{"rotation_deg": 10, "task": "super_resolution", "norm": "batchnorm", "activation": "silu", "block": "basic", "upsampling": "nearest_conv", "init": "trunc_normal_002", "residual_init": "none", "optimizer": "adamw", "beta1": 0.95, "beta2": 0.999, "batch_size": 64, "epochs": 22.9, "lr_schedule": "cosine"}
Rows from block 7 of a small image super-resolution model, named by matrix and row number. Rows with one number belong to one channel. Each number is 200 + 40 x the weight over its row's rms, rounded and kept within 0 to 999. All counts start at 0. After the name is the row's rms in percent of the matrix's.
After each channel's rows are labels from the 100 images, of 14976, where the channel reaches its highest value: "patch colour" is the nearest of a few named colours to the mean colour under the peak. Only what is clearly more common there than usual is listed. The data: microscope photos of single blood and bone marrow cells. In brackets: how many of the 100.
# convs0: first 3x3 conv (model.mid.1.convs.0.weight, 192x192x3x3, each kernel summed), inputs 0-191
# convs1: second 3x3 conv (model.mid.1.convs.1.weight, 192x192x3x3, transposed, each kernel summed), outputs 0-191

convs0.103,095,216,243,204,176,161,220,166,114,216,237,218,233,203,151,241,191,238,173,186,232,169,236,189,245,234,176,193,243,310,204,254,199,179,194,165,219,180,143,163,180,216,206,206,218,214,203,208,95,253,210,246,144,273,219,210,174,203,195,222,170,186,173,193,184,222,237,151,142,192,231,225,225,284,208,172,200,179,264,168,181,215,234,225,140,194,186,172,234,223,166,227,202,277,246,194,226,211,189,194,191,192,153,212,185,209,178,206,227,140,125,135,186,213,216,238,258,229,172,199,176,236,135,212,207,156,189,151,221,194,186,120,201,187,220,213,231,289,189,215,210,208,243,193,211,171,243,153,275,150,186,245,220,199,219,164,202,196,206,264,177,196,193,195,265,166,133,384,177,188,211,138,165,206,224,88,115,165,167,212,207,243,153,240,211,138,243,186,134,101,136,158,189
convs1.103,146,225,256,124,257,254,186,240,171,152,253,264,214,240,254,208,184,168,233,162,222,214,219,162,201,221,157,202,175,271,186,196,191,167,166,193,140,173,173,206,171,189,244,167,174,148,143,193,146,203,239,262,264,237,232,238,143,198,193,223,161,239,158,252,252,249,222,146,190,134,120,128,160,159,158,157,222,125,178,185,188,148,170,209,249,232,136,150,206,180,228,133,188,201,235,187,248,238,164,253,245,176,219,168,149,269,163,154,181,183,212,237,143,205,261,280,287,139,191,186,218,181,149,243,143,227,160,170,170,218,261,192,207,209,183,147,166,146,235,230,244,250,154,232,152,228,230,156,266,222,208,145,205,193,158,226,229,234,153,236,243,207,205,232,181,237,184,285,198,197,264,252,193,175,229,220,164,182,146,144,228,146,190,133,256,252,222,217,168,240,237,230,243
patch colour: purple (71)

convs0.126,089,193,151,244,194,170,225,177,171,174,152,128,177,262,180,180,262,211,160,240,182,148,255,261,184,179,217,198,182,174,183,169,222,158,190,182,193,258,226,178,165,207,140,188,196,204,259,210,210,253,230,150,192,149,164,267,250,245,251,188,273,241,224,119,159,193,133,247,251,261,234,152,258,181,249,249,226,282,225,266,174,146,192,159,189,218,229,180,224,122,195,172,241,230,169,231,236,201,232,193,224,203,171,182,214,243,231,261,144,246,187,175,151,244,225,173,167,249,260,251,172,214,209,180,174,177,245,212,145,230,164,215,189,248,243,255,209,260,214,176,158,170,175,177,284,135,227,176,135,110,211,233,257,155,257,177,179,178,307,202,151,127,240,154,230,187,164,131,170,152,226,188,190,176,165,188,291,177,124,238,212,217,188,220,161,165,175,162,189,171,148,183,180
convs1.126,100,178,163,274,131,155,223,190,243,253,153,200,232,159,147,217,208,212,158,237,155,212,154,213,203,168,248,229,198,139,237,225,199,251,218,173,246,223,176,157,203,175,155,246,237,254,275,212,198,161,161,191,127,177,189,148,271,193,179,181,242,144,243,157,151,144,180,247,232,268,280,276,236,234,237,245,200,284,188,207,187,234,248,177,148,176,260,234,164,184,186,209,200,197,150,213,141,157,242,125,194,240,183,234,235,116,237,233,180,223,217,149,256,176,128,122,130,256,179,193,159,214,235,165,269,149,220,238,242,211,178,227,186,165,170,250,227,257,147,212,160,177,253,162,244,158,167,250,150,211,217,235,163,237,224,214,179,152,247,144,194,238,167,166,192,146,237,136,189,183,139,157,233,251,203,220,231,246,238,251,169,221,181,216,174,190,213,172,250,141,189,180,130
patch colour: blue (42)

convs0.178,083,157,167,191,160,187,181,100,194,184,184,215,278,171,142,227,219,223,134,215,189,232,229,219,218,215,242,285,218,163,251,148,223,214,228,177,155,197,156,183,192,189,178,172,189,213,212,233,151,253,159,264,170,264,201,210,176,205,206,168,228,123,185,206,135,145,167,181,221,181,235,221,208,279,219,198,137,250,190,177,207,192,229,251,167,138,149,162,216,159,162,220,205,240,174,174,194,151,212,159,197,229,144,220,154,195,187,227,188,180,163,139,132,212,172,193,200,226,199,207,159,222,121,192,220,148,196,125,179,251,147,98,272,180,218,229,184,236,184,287,174,210,287,156,187,195,264,215,201,173,156,219,200,126,196,192,186,166,241,185,242,164,166,150,241,201,179,344,196,197,184,66,128,149,167,171,190,149,204,197,179,207,155,265,244,155,263,175,189,167,215,203,167
convs1.178,078,244,223,110,281,270,188,230,168,177,192,200,219,199,245,207,207,164,216,140,207,171,240,182,238,235,130,241,148,205,201,198,196,183,136,180,151,185,148,227,152,177,202,174,224,195,192,193,138,181,262,214,262,171,193,259,168,232,222,215,190,228,142,246,246,252,220,170,189,131,107,144,141,136,177,193,234,157,192,241,165,158,242,173,261,231,131,119,209,180,224,124,218,201,204,196,246,238,189,234,258,230,221,133,166,259,182,170,164,222,238,255,142,214,211,244,242,161,180,188,168,157,156,241,129,233,188,168,203,248,245,227,240,235,168,162,181,150,271,234,217,234,132,214,200,180,252,197,243,192,197,121,218,227,177,216,249,251,170,210,219,206,229,190,159,232,162,260,227,183,265,226,175,170,173,231,173,195,141,132,248,131,192,115,266,265,242,185,218,277,208,234,236
patch colour: purple (77)

convs0.37,103,191,158,243,186,171,224,168,172,164,146,131,193,254,186,175,269,206,157,244,174,146,263,265,196,188,229,207,178,161,176,173,220,160,192,179,196,267,221,171,150,189,141,186,199,209,266,211,217,248,227,155,184,148,165,275,254,256,260,190,284,233,225,128,190,190,145,239,246,251,244,156,249,174,253,248,214,287,226,262,175,136,198,155,183,211,216,169,219,124,182,165,246,228,163,228,227,195,234,188,215,206,169,182,212,241,221,264,128,229,189,185,148,241,218,177,169,258,255,256,157,218,203,177,184,172,252,193,152,233,170,204,190,237,233,261,196,262,196,192,155,180,173,173,274,132,240,177,150,143,208,239,250,162,245,183,179,171,308,195,157,128,228,150,232,172,163,134,166,140,236,183,180,162,157,189,293,176,136,243,215,219,170,228,165,168,180,152,184,180,153,189,179
convs1.37,105,179,163,276,127,152,222,191,227,257,154,200,233,151,141,215,215,224,152,239,163,211,161,225,206,167,252,230,202,139,227,219,205,246,224,169,245,224,176,157,196,172,156,240,240,252,275,219,199,170,153,181,125,177,189,157,271,196,187,179,244,149,242,166,145,150,184,243,242,266,285,271,240,227,240,250,197,287,190,205,187,228,247,174,145,172,256,235,171,186,177,208,206,206,155,218,148,159,249,125,196,249,178,237,232,125,228,234,182,219,216,145,255,186,130,117,135,259,178,203,155,224,230,160,266,147,228,239,237,209,175,228,191,165,174,258,218,253,155,208,158,174,246,160,247,154,169,248,149,217,204,242,171,238,231,215,174,149,248,141,190,240,177,168,201,145,220,140,191,181,144,147,227,250,200,218,236,238,228,255,172,229,183,216,169,187,215,169,247,136,191,174,121
patch colour: blue (43)

convs0.184,068,173,95,211,164,169,191,120,176,189,168,195,249,194,131,208,239,237,134,228,193,228,237,206,234,245,227,254,185,154,225,165,224,184,204,149,156,235,175,198,174,205,172,161,207,264,250,243,168,255,187,212,152,228,193,200,212,229,237,179,233,140,165,155,59,145,181,201,208,217,250,213,200,241,236,210,147,234,236,195,187,204,251,215,154,142,173,147,234,171,191,208,240,250,183,189,214,149,208,167,232,247,135,193,168,190,177,260,186,189,161,118,169,210,168,184,185,235,214,240,166,239,123,166,239,139,229,153,194,246,163,132,214,195,248,237,214,255,154,243,171,186,263,156,237,178,253,237,117,141,179,224,203,151,229,183,150,167,251,180,217,191,216,153,270,210,171,256,150,213,192,74,126,147,169,161,177,140,216,235,208,231,143,261,178,160,230,160,175,163,191,168,161
convs1.184,062,243,220,117,297,268,186,212,185,185,190,159,179,201,238,174,188,166,229,131,229,163,235,183,231,245,128,210,158,209,190,194,193,178,136,200,147,175,169,255,167,202,206,191,216,201,185,174,147,186,280,181,263,160,177,234,160,215,216,209,173,227,144,241,226,273,232,176,171,130,109,154,129,141,175,197,237,152,192,250,172,167,236,174,266,233,136,123,215,211,236,152,209,192,206,207,251,256,180,243,257,221,223,113,167,248,191,160,181,235,241,263,149,223,230,243,233,149,188,180,202,152,175,240,133,240,189,183,204,234,238,230,241,250,185,142,206,138,283,198,226,212,131,235,191,182,236,201,230,152,207,128,226,218,169,192,251,265,150,230,204,204,244,205,154,238,166,233,232,202,251,231,189,178,167,213,174,207,160,128,252,133,227,125,247,244,209,200,220,288,206,236,243
patch colour: pink (37)

convs0.60,103,197,153,239,189,178,225,175,175,170,143,132,195,255,191,184,273,205,152,244,165,151,265,265,207,193,222,211,174,162,176,178,218,160,197,179,189,267,215,163,146,192,141,187,203,214,273,217,209,240,226,154,184,144,169,275,257,256,258,202,280,237,227,129,187,192,151,237,244,249,240,154,246,167,251,244,211,281,220,265,175,129,207,149,183,215,219,164,228,133,174,164,253,224,166,230,230,200,229,183,210,210,167,185,206,241,219,272,125,227,194,194,159,239,222,177,164,259,246,257,156,219,199,178,180,177,253,191,155,232,173,211,193,235,242,260,195,260,194,197,151,184,173,174,276,123,248,180,153,146,207,242,255,173,243,190,185,171,310,196,155,129,233,149,230,174,164,133,172,136,238,182,175,161,154,191,290,180,141,240,218,218,170,231,169,175,187,147,184,189,153,186,168
convs1.60,104,183,162,278,124,148,220,186,228,256,153,204,237,150,144,217,215,224,151,241,162,218,161,225,202,164,253,232,203,143,219,215,205,248,230,170,250,222,180,158,197,172,154,238,237,248,276,224,200,172,154,181,123,180,192,159,271,197,188,182,245,148,245,169,148,152,185,242,243,267,287,276,241,226,239,245,194,290,193,200,189,233,247,172,145,168,261,240,174,186,179,211,202,204,157,209,151,157,249,124,199,252,179,239,230,127,226,236,190,213,213,148,257,186,127,119,131,259,183,203,158,220,233,160,265,150,231,240,234,208,173,226,194,166,181,253,218,254,157,212,158,180,247,152,244,155,171,248,150,219,200,241,167,235,232,212,177,145,249,143,193,234,177,167,203,146,221,144,193,181,147,147,226,251,197,217,232,236,223,255,172,236,187,210,167,188,216,171,239,131,193,173,119
patch colour: purple (61)

convs0.85,058,222,86,195,213,245,195,202,198,177,186,219,245,241,171,223,278,168,149,185,209,240,224,193,230,235,170,227,207,216,168,211,181,141,120,178,164,260,242,238,180,232,172,170,194,231,217,194,255,207,240,200,213,229,219,224,189,225,242,247,228,139,146,121,85,214,289,189,108,219,209,295,132,229,215,187,185,143,224,195,212,233,224,209,225,179,291,191,214,199,218,267,248,215,205,185,190,183,151,190,145,143,167,122,224,183,169,231,253,154,205,189,240,186,217,241,200,229,187,278,214,162,166,186,238,214,245,118,198,202,191,183,188,187,216,235,214,274,180,218,211,211,257,177,226,208,238,256,112,150,219,193,188,181,191,218,227,216,257,233,254,194,236,173,247,187,200,162,174,195,196,131,148,167,194,200,191,138,358,220,220,153,207,271,138,225,242,199,154,238,252,188,183
convs1.85,086,269,176,141,266,252,196,224,172,139,162,129,108,204,262,136,214,184,216,145,248,177,249,207,229,242,137,148,177,209,191,216,186,126,145,235,169,190,210,278,179,209,172,185,213,200,177,178,167,207,269,140,260,167,176,240,188,213,233,224,167,225,144,199,185,276,225,173,162,113,132,159,142,179,171,171,218,147,210,223,228,147,236,183,243,225,179,163,239,221,226,213,225,178,256,203,261,258,153,268,241,217,212,110,164,253,208,196,175,247,230,285,178,218,238,252,233,160,204,197,206,169,184,224,138,287,215,198,223,189,222,229,182,244,221,162,231,143,265,138,184,198,149,225,194,177,238,231,194,157,186,170,240,234,188,171,245,250,167,248,173,202,255,183,194,266,157,210,186,191,261,207,174,138,143,200,172,172,180,162,255,178,223,169,191,245,129,184,211,301,186,227,262
patch colour: pink (35)

convs0.78,096,201,154,242,188,179,223,169,173,167,149,126,195,260,188,183,271,208,162,242,173,141,261,264,192,183,219,206,183,163,183,172,221,159,192,184,200,263,224,171,156,192,145,186,198,207,266,213,217,240,234,151,184,147,166,262,249,249,255,187,279,244,227,126,165,192,146,247,248,253,242,153,249,184,253,247,216,282,222,266,171,142,195,155,194,215,226,169,222,128,181,160,244,232,162,231,220,198,234,186,215,204,168,178,218,237,228,264,127,244,199,189,142,246,219,177,172,259,254,257,158,213,204,182,185,170,251,199,145,241,171,217,191,237,239,256,203,266,204,187,162,182,180,183,281,132,240,179,148,128,216,238,253,164,253,186,183,178,306,202,152,127,231,158,229,175,165,124,169,140,227,187,182,165,157,194,294,187,139,245,207,219,177,230,165,174,180,150,179,184,152,194,181
convs1.78,103,185,164,274,131,154,228,190,236,260,152,195,233,151,143,210,209,216,154,233,164,212,159,219,204,168,248,228,194,137,232,224,200,246,218,170,243,221,173,158,194,170,150,248,238,255,274,212,191,165,164,185,130,178,185,152,269,195,185,179,243,145,242,166,147,155,183,246,236,263,282,270,237,233,244,250,203,285,190,205,189,231,255,173,151,178,259,233,167,187,185,204,204,194,154,219,147,166,243,124,205,251,181,235,232,120,235,234,179,225,228,149,253,183,125,115,128,260,173,200,155,213,234,163,264,147,222,241,243,213,182,234,189,166,170,251,227,253,158,207,157,179,246,160,248,155,167,258,147,216,211,238,165,241,229,219,173,155,244,148,192,242,176,167,190,146,226,135,188,181,142,152,232,256,202,223,232,250,226,252,172,225,182,207,173,195,214,169,253,139,191,180,127
patch colour: blue (43)

convs0.54,086,189,155,238,191,170,218,169,174,171,151,127,191,266,179,181,265,207,163,239,176,148,254,261,187,179,228,204,186,172,185,170,218,161,198,180,205,260,225,171,166,204,143,189,192,207,266,217,216,253,230,150,187,148,162,269,248,246,253,187,283,237,227,117,155,186,138,243,250,259,236,145,252,185,245,245,228,285,223,257,170,145,189,161,188,218,220,177,221,124,189,169,237,233,169,226,229,193,236,192,219,205,166,186,218,235,234,261,141,244,191,180,146,246,218,174,164,256,262,253,162,219,205,180,185,174,241,202,145,237,170,207,186,236,240,255,204,267,213,186,157,176,180,182,279,135,234,184,139,123,218,230,257,160,251,182,179,171,310,197,150,125,232,153,232,183,167,124,163,146,227,193,185,165,162,188,296,187,134,239,212,217,177,227,169,173,182,149,185,179,142,186,182
convs1.54,095,179,168,275,134,158,224,186,245,260,157,201,237,151,144,218,209,211,161,234,156,207,155,214,208,170,247,232,199,140,243,218,201,252,223,170,248,226,176,154,205,175,160,249,237,248,274,214,200,158,155,193,130,178,190,153,270,192,180,179,242,143,245,165,155,146,188,245,236,269,277,271,234,230,239,246,199,287,187,203,188,234,242,179,150,175,258,238,164,189,188,203,200,198,149,213,140,157,251,120,190,243,185,236,232,117,234,230,178,218,216,142,256,175,126,118,130,256,177,200,160,213,234,166,267,147,218,238,242,213,180,231,187,159,168,253,222,252,147,214,160,177,252,161,245,162,168,254,154,213,217,233,165,235,226,219,180,154,246,141,195,233,168,169,191,137,239,133,193,182,140,160,233,255,207,216,228,243,234,247,166,220,183,211,181,190,220,175,249,136,192,182,128
patch colour: blue (43)

convs0.92,097,193,154,243,193,170,228,176,171,167,148,132,189,259,182,182,265,213,158,242,176,153,257,266,190,182,222,203,178,170,180,171,218,158,194,180,191,260,228,168,156,199,136,188,196,213,262,216,218,247,227,149,182,144,175,275,252,250,255,190,277,243,226,125,181,185,140,247,250,252,233,151,252,177,254,250,221,286,220,270,172,132,199,154,189,219,226,177,216,126,178,172,244,230,165,235,235,194,228,192,226,208,162,184,215,244,214,266,133,236,189,185,155,238,225,178,165,256,260,251,159,216,201,174,179,181,250,197,154,234,171,215,183,244,240,259,200,256,200,188,156,184,172,168,278,130,240,181,146,130,209,234,252,168,251,187,178,174,313,203,157,131,239,152,228,177,164,136,168,143,233,189,184,157,160,191,297,185,133,231,212,217,178,227,166,176,183,149,185,177,155,185,179
convs1.92,104,178,162,279,129,148,221,187,237,251,153,202,234,152,141,217,209,219,156,242,155,214,157,217,201,169,250,232,207,141,226,218,207,246,222,179,246,225,181,154,203,172,157,242,232,249,275,225,200,164,151,190,125,178,195,155,271,187,182,182,246,147,247,158,154,142,179,244,241,270,282,272,239,229,238,244,195,285,191,202,186,238,244,178,144,174,263,241,166,186,180,214,203,206,152,212,142,152,247,125,192,243,182,239,229,117,229,234,186,217,210,150,255,180,130,120,131,257,182,199,165,216,233,163,267,149,222,236,237,211,176,223,192,165,176,254,221,255,150,210,158,178,251,158,243,159,172,250,150,214,207,240,164,233,228,219,180,150,251,142,195,236,172,168,203,146,233,137,194,181,141,153,229,249,203,215,233,238,232,253,168,227,183,213,172,182,218,173,240,135,190,177,126
patch colour: blue (44)

convs0.68,067,218,67,175,232,233,197,246,185,197,191,219,221,224,183,233,258,182,191,187,222,225,218,169,180,192,164,212,199,250,173,209,187,155,143,175,165,235,231,234,173,236,192,172,200,213,230,195,255,216,247,186,232,177,231,247,182,193,239,192,237,180,150,117,5,236,256,233,126,223,177,233,121,213,206,216,199,152,183,205,222,263,211,172,302,226,290,211,207,175,198,235,236,213,201,205,200,227,196,201,219,95,229,135,270,203,181,216,279,199,219,229,203,177,222,232,218,211,182,263,232,163,210,198,245,219,257,90,139,202,203,218,182,204,210,235,253,265,179,182,222,209,243,189,245,201,215,255,85,101,211,161,183,170,180,206,245,215,271,219,219,221,245,215,222,179,198,151,181,209,221,183,193,182,218,246,182,140,276,209,230,132,220,207,174,211,229,234,182,191,224,202,171
convs1.68,113,274,160,160,247,242,211,224,207,151,146,120,96,204,246,133,213,178,210,148,232,183,220,210,237,246,143,148,168,192,214,242,190,138,141,237,169,187,191,270,192,203,161,217,228,223,205,173,158,176,256,129,245,141,162,222,211,200,221,235,165,186,154,191,161,278,244,179,165,121,145,182,126,172,177,177,219,160,186,223,219,160,275,155,237,223,194,170,219,233,238,203,234,176,242,210,244,259,150,243,260,243,225,121,171,228,217,197,161,265,247,282,218,195,222,241,212,160,185,190,208,148,202,222,166,281,211,232,261,183,217,256,174,232,187,159,250,135,248,129,177,184,162,225,203,163,215,268,172,147,198,171,219,265,174,174,255,231,167,241,174,241,255,186,183,256,180,199,174,189,257,216,192,169,158,219,159,215,202,168,265,172,234,155,179,252,120,186,231,282,184,231,242
patch colour: pink (41); white (37)

convs0.63,052,180,144,200,211,207,204,163,253,195,226,194,157,163,183,182,176,185,193,186,246,246,223,163,223,153,251,187,164,226,130,193,223,141,193,228,208,217,312,259,228,226,212,221,216,212,188,200,256,201,216,159,292,211,171,140,174,186,209,219,193,175,142,235,240,221,211,221,161,266,166,316,133,200,217,227,186,237,195,223,218,252,132,237,281,172,192,232,235,188,244,284,193,197,212,195,237,203,173,231,207,206,204,121,173,157,122,200,302,108,200,190,207,228,187,220,170,161,169,224,250,204,192,144,278,204,209,195,241,203,159,202,157,153,223,165,177,214,147,160,226,123,211,154,213,236,147,320,186,194,244,179,184,160,185,152,203,202,177,199,169,199,212,207,153,228,256,239,194,253,176,152,200,230,227,179,154,160,344,159,206,156,257,193,104,191,153,231,244,220,233,182,195
convs1.63,094,236,192,176,258,226,197,189,168,153,222,133,77,243,245,127,199,219,237,166,267,163,235,188,207,247,153,111,206,208,177,183,189,132,192,248,167,192,255,278,217,234,214,174,172,183,134,162,217,260,244,139,269,205,191,222,141,209,221,223,138,250,158,199,192,257,241,175,133,156,161,142,173,199,181,157,183,122,233,195,235,191,183,217,222,193,174,179,253,239,234,229,203,188,260,205,253,247,118,276,221,167,221,166,165,254,203,194,245,203,182,248,155,234,265,244,234,167,226,218,265,203,180,211,151,261,199,201,191,160,176,181,174,228,258,166,225,165,213,113,214,169,165,254,175,241,215,197,187,161,183,207,235,177,206,144,197,247,145,263,168,163,247,230,242,254,180,200,179,244,230,225,189,174,158,152,160,146,197,190,231,232,256,234,153,189,102,236,182,266,173,213,275
patch colour: pink (42); white (34)

convs0.34,076,193,159,229,152,161,245,168,161,174,166,160,146,267,167,167,228,218,161,233,169,206,258,262,243,259,239,187,198,176,151,228,239,195,233,195,127,241,181,211,198,197,168,196,236,217,207,211,176,242,187,148,179,196,145,243,202,257,251,282,222,128,220,152,180,255,260,216,213,229,274,270,231,164,238,243,132,242,260,236,197,135,218,168,165,163,209,190,235,210,158,212,220,213,182,230,253,218,188,159,167,195,214,238,197,261,181,227,197,119,154,206,239,253,247,183,147,250,244,249,196,239,133,159,145,213,214,227,215,139,193,217,156,245,231,248,120,231,271,157,175,140,133,158,219,170,186,252,153,158,204,253,249,195,177,127,164,163,217,227,150,217,223,162,236,151,172,195,145,200,256,151,177,175,182,126,262,177,278,229,230,243,201,253,152,158,154,159,232,144,152,156,174
convs1.34,083,194,230,145,253,229,171,188,157,161,268,204,168,235,246,198,186,202,238,179,243,191,238,188,189,235,173,170,224,266,163,172,200,171,202,226,176,184,246,231,228,241,254,142,156,145,102,197,241,260,213,201,269,219,205,241,114,202,213,215,161,247,179,228,250,210,215,163,162,149,133,139,187,177,165,146,166,115,219,185,214,203,126,240,241,203,154,188,241,221,200,224,191,203,246,179,228,206,167,289,158,131,220,199,179,280,165,170,277,158,148,237,159,219,267,270,274,149,240,207,270,191,173,224,122,252,179,157,154,172,190,141,212,235,254,161,158,162,232,186,250,195,153,239,152,271,218,133,251,187,181,191,233,143,191,161,205,242,162,246,192,150,208,240,223,243,190,275,216,242,226,232,170,154,203,149,164,141,190,163,203,195,226,222,211,181,196,246,142,244,196,212,283
patch colour: white (40)

convs0.31,054,229,137,171,173,199,200,274,173,170,199,201,224,208,240,239,193,199,152,202,214,229,251,258,205,212,199,239,243,270,222,263,230,156,153,229,171,191,188,234,199,229,185,198,202,198,204,250,211,211,196,152,172,221,211,308,210,218,194,232,269,149,158,199,170,200,192,190,159,153,201,325,211,242,216,225,180,292,195,190,264,170,181,200,218,194,221,156,198,142,199,169,205,220,208,213,269,196,188,211,73,195,151,133,213,222,213,179,200,92,183,215,221,193,231,263,153,209,201,193,211,189,155,157,153,215,172,114,197,179,252,210,232,198,215,220,176,229,270,221,212,174,210,177,161,215,249,298,209,209,161,176,195,229,146,161,263,206,301,249,169,234,178,179,187,244,204,250,238,220,282,82,136,158,175,191,220,164,240,152,202,149,143,233,91,232,193,205,255,197,169,155,170
convs1.31,086,228,192,161,216,235,167,240,134,114,206,206,198,183,278,214,223,209,185,213,227,208,260,237,198,222,196,200,229,261,122,200,225,143,170,240,175,206,243,250,171,216,189,120,174,152,148,243,226,238,191,199,224,190,221,300,194,212,241,219,202,258,165,236,254,227,192,153,217,109,150,165,178,173,152,150,177,167,210,189,241,137,138,207,238,203,186,195,258,216,144,246,232,214,270,158,256,208,200,272,164,166,181,152,159,266,156,193,221,160,169,268,211,223,240,265,258,155,236,219,193,204,173,233,113,273,204,161,148,207,219,162,229,239,267,183,132,147,258,213,200,235,144,171,147,193,269,142,230,213,144,191,245,188,186,190,245,208,201,215,209,168,224,174,222,251,127,260,230,171,282,180,126,100,162,177,190,128,188,177,224,183,199,195,210,214,201,184,147,254,216,223,225
patch colour: pink (42)

convs0.50,097,193,141,240,198,177,228,162,184,180,146,139,207,254,186,186,264,209,159,241,159,147,255,263,203,200,230,209,174,161,179,174,228,176,206,180,175,268,208,166,144,194,147,189,207,214,269,216,205,227,227,146,175,137,167,279,251,251,246,180,273,239,241,135,164,189,146,242,257,252,238,154,259,171,252,247,223,287,206,264,172,134,196,155,189,219,221,167,226,132,171,155,250,226,163,231,226,195,218,173,214,208,176,186,207,238,217,266,116,243,198,194,154,244,222,183,161,249,242,246,157,218,189,173,183,173,245,189,151,237,177,208,205,239,241,251,196,239,197,194,154,175,177,180,275,123,250,167,146,125,216,233,251,171,240,182,188,175,312,195,152,119,222,153,235,175,170,127,173,138,233,175,174,160,160,198,286,192,147,242,214,221,166,232,182,179,186,151,173,182,147,186,164
convs1.50,099,188,167,273,131,154,224,195,233,258,150,199,234,150,145,210,217,214,153,233,163,209,159,219,207,170,246,232,188,137,233,222,201,245,215,166,244,223,170,162,194,163,148,247,240,256,279,212,189,168,163,185,126,178,187,156,273,201,187,182,247,146,236,168,148,158,191,242,238,265,282,269,239,231,244,254,206,289,187,204,187,224,255,175,150,181,256,228,165,183,187,203,204,196,157,213,154,161,248,126,207,253,182,230,232,127,232,236,170,225,226,149,251,181,125,115,129,262,173,202,152,213,232,165,264,151,226,243,242,212,183,233,185,160,170,254,224,250,157,211,157,181,245,160,249,153,166,256,146,220,206,228,164,244,232,220,176,153,248,144,193,243,178,162,188,148,221,140,189,174,150,148,231,255,193,225,235,241,226,253,171,226,182,204,169,199,216,167,254,139,195,181,122
patch colour: purple (61)

convs0.90,091,197,153,238,193,178,222,176,174,172,144,130,194,261,186,185,269,203,157,238,174,145,262,266,194,185,219,212,181,167,180,172,218,158,193,184,196,265,228,171,155,194,141,188,200,213,270,219,216,243,228,145,180,146,171,268,255,252,257,191,275,242,229,124,166,188,143,242,246,256,239,148,253,179,253,244,221,279,223,270,173,139,196,155,194,217,219,170,226,125,181,164,246,227,161,232,229,196,233,187,224,201,167,184,217,237,226,263,132,242,200,190,149,240,224,176,169,257,252,252,158,211,208,177,185,181,251,197,155,237,176,218,192,238,243,257,201,260,203,189,159,180,177,178,279,131,244,181,141,127,211,235,255,164,251,184,189,175,307,203,152,124,231,150,230,175,168,126,170,141,230,185,182,162,160,194,291,190,138,238,215,218,181,224,164,178,179,149,181,185,154,188,176
convs1.90,098,183,163,276,129,152,227,191,236,255,152,203,235,153,140,213,213,216,155,237,160,210,161,218,205,166,249,230,201,144,231,221,204,244,225,170,246,223,175,157,201,173,156,247,237,251,274,218,196,168,156,188,125,179,190,154,270,194,189,178,244,145,246,164,149,149,181,245,238,267,282,272,238,230,241,246,199,287,190,203,189,233,248,178,148,174,259,237,168,183,183,212,203,201,152,213,147,160,250,123,195,248,181,236,232,121,232,231,180,217,214,150,258,178,128,114,129,256,177,198,157,216,231,164,267,149,224,237,242,212,178,230,188,164,170,252,223,253,154,210,156,175,250,158,247,158,167,249,150,217,210,236,166,237,227,215,178,152,249,143,195,239,174,167,198,144,226,137,188,179,146,153,230,255,201,218,231,247,230,253,169,228,184,211,172,193,218,171,245,138,192,175,121
patch colour: blue (43)

convs0.132,092,205,155,238,193,178,221,178,171,170,147,132,197,260,193,189,268,205,156,235,175,148,258,263,191,186,219,211,187,164,177,178,218,162,199,183,196,261,229,171,158,201,147,185,202,212,262,225,223,242,232,148,183,148,165,264,242,253,253,190,275,247,229,122,161,194,145,240,249,256,239,154,247,179,248,249,226,279,217,274,172,135,200,152,195,218,231,170,228,125,171,160,244,230,169,230,231,197,230,189,227,217,161,182,221,244,226,265,129,243,202,188,152,244,226,182,172,251,248,253,158,214,207,185,180,182,250,203,148,240,180,226,186,240,245,254,204,255,199,192,163,187,180,177,280,125,245,178,143,129,215,228,262,168,256,189,184,176,311,204,150,127,236,153,225,169,167,127,169,145,230,190,183,168,161,199,303,187,134,241,213,221,186,232,169,184,177,146,186,179,151,191,176
convs1.132,104,182,160,272,128,151,224,187,239,252,149,202,232,151,147,216,210,217,157,234,153,214,158,215,199,165,247,230,198,141,228,221,206,250,220,176,244,224,175,156,201,173,152,247,235,253,278,217,194,165,158,193,128,180,192,151,272,191,179,180,242,143,245,157,147,145,180,244,239,266,280,275,238,232,237,248,203,287,189,202,186,233,252,175,145,178,261,238,163,185,185,213,199,199,155,214,143,160,243,124,199,248,178,234,229,121,235,232,181,225,220,149,254,177,128,120,131,259,178,195,160,211,232,163,267,154,219,235,243,216,182,232,192,167,174,250,226,251,155,208,158,183,252,158,244,158,167,254,150,218,212,241,162,240,229,218,179,154,246,142,199,237,168,165,192,148,233,138,187,180,143,156,232,251,205,222,231,247,233,252,167,225,182,206,173,189,216,170,247,140,194,185,127
patch colour: blue (44)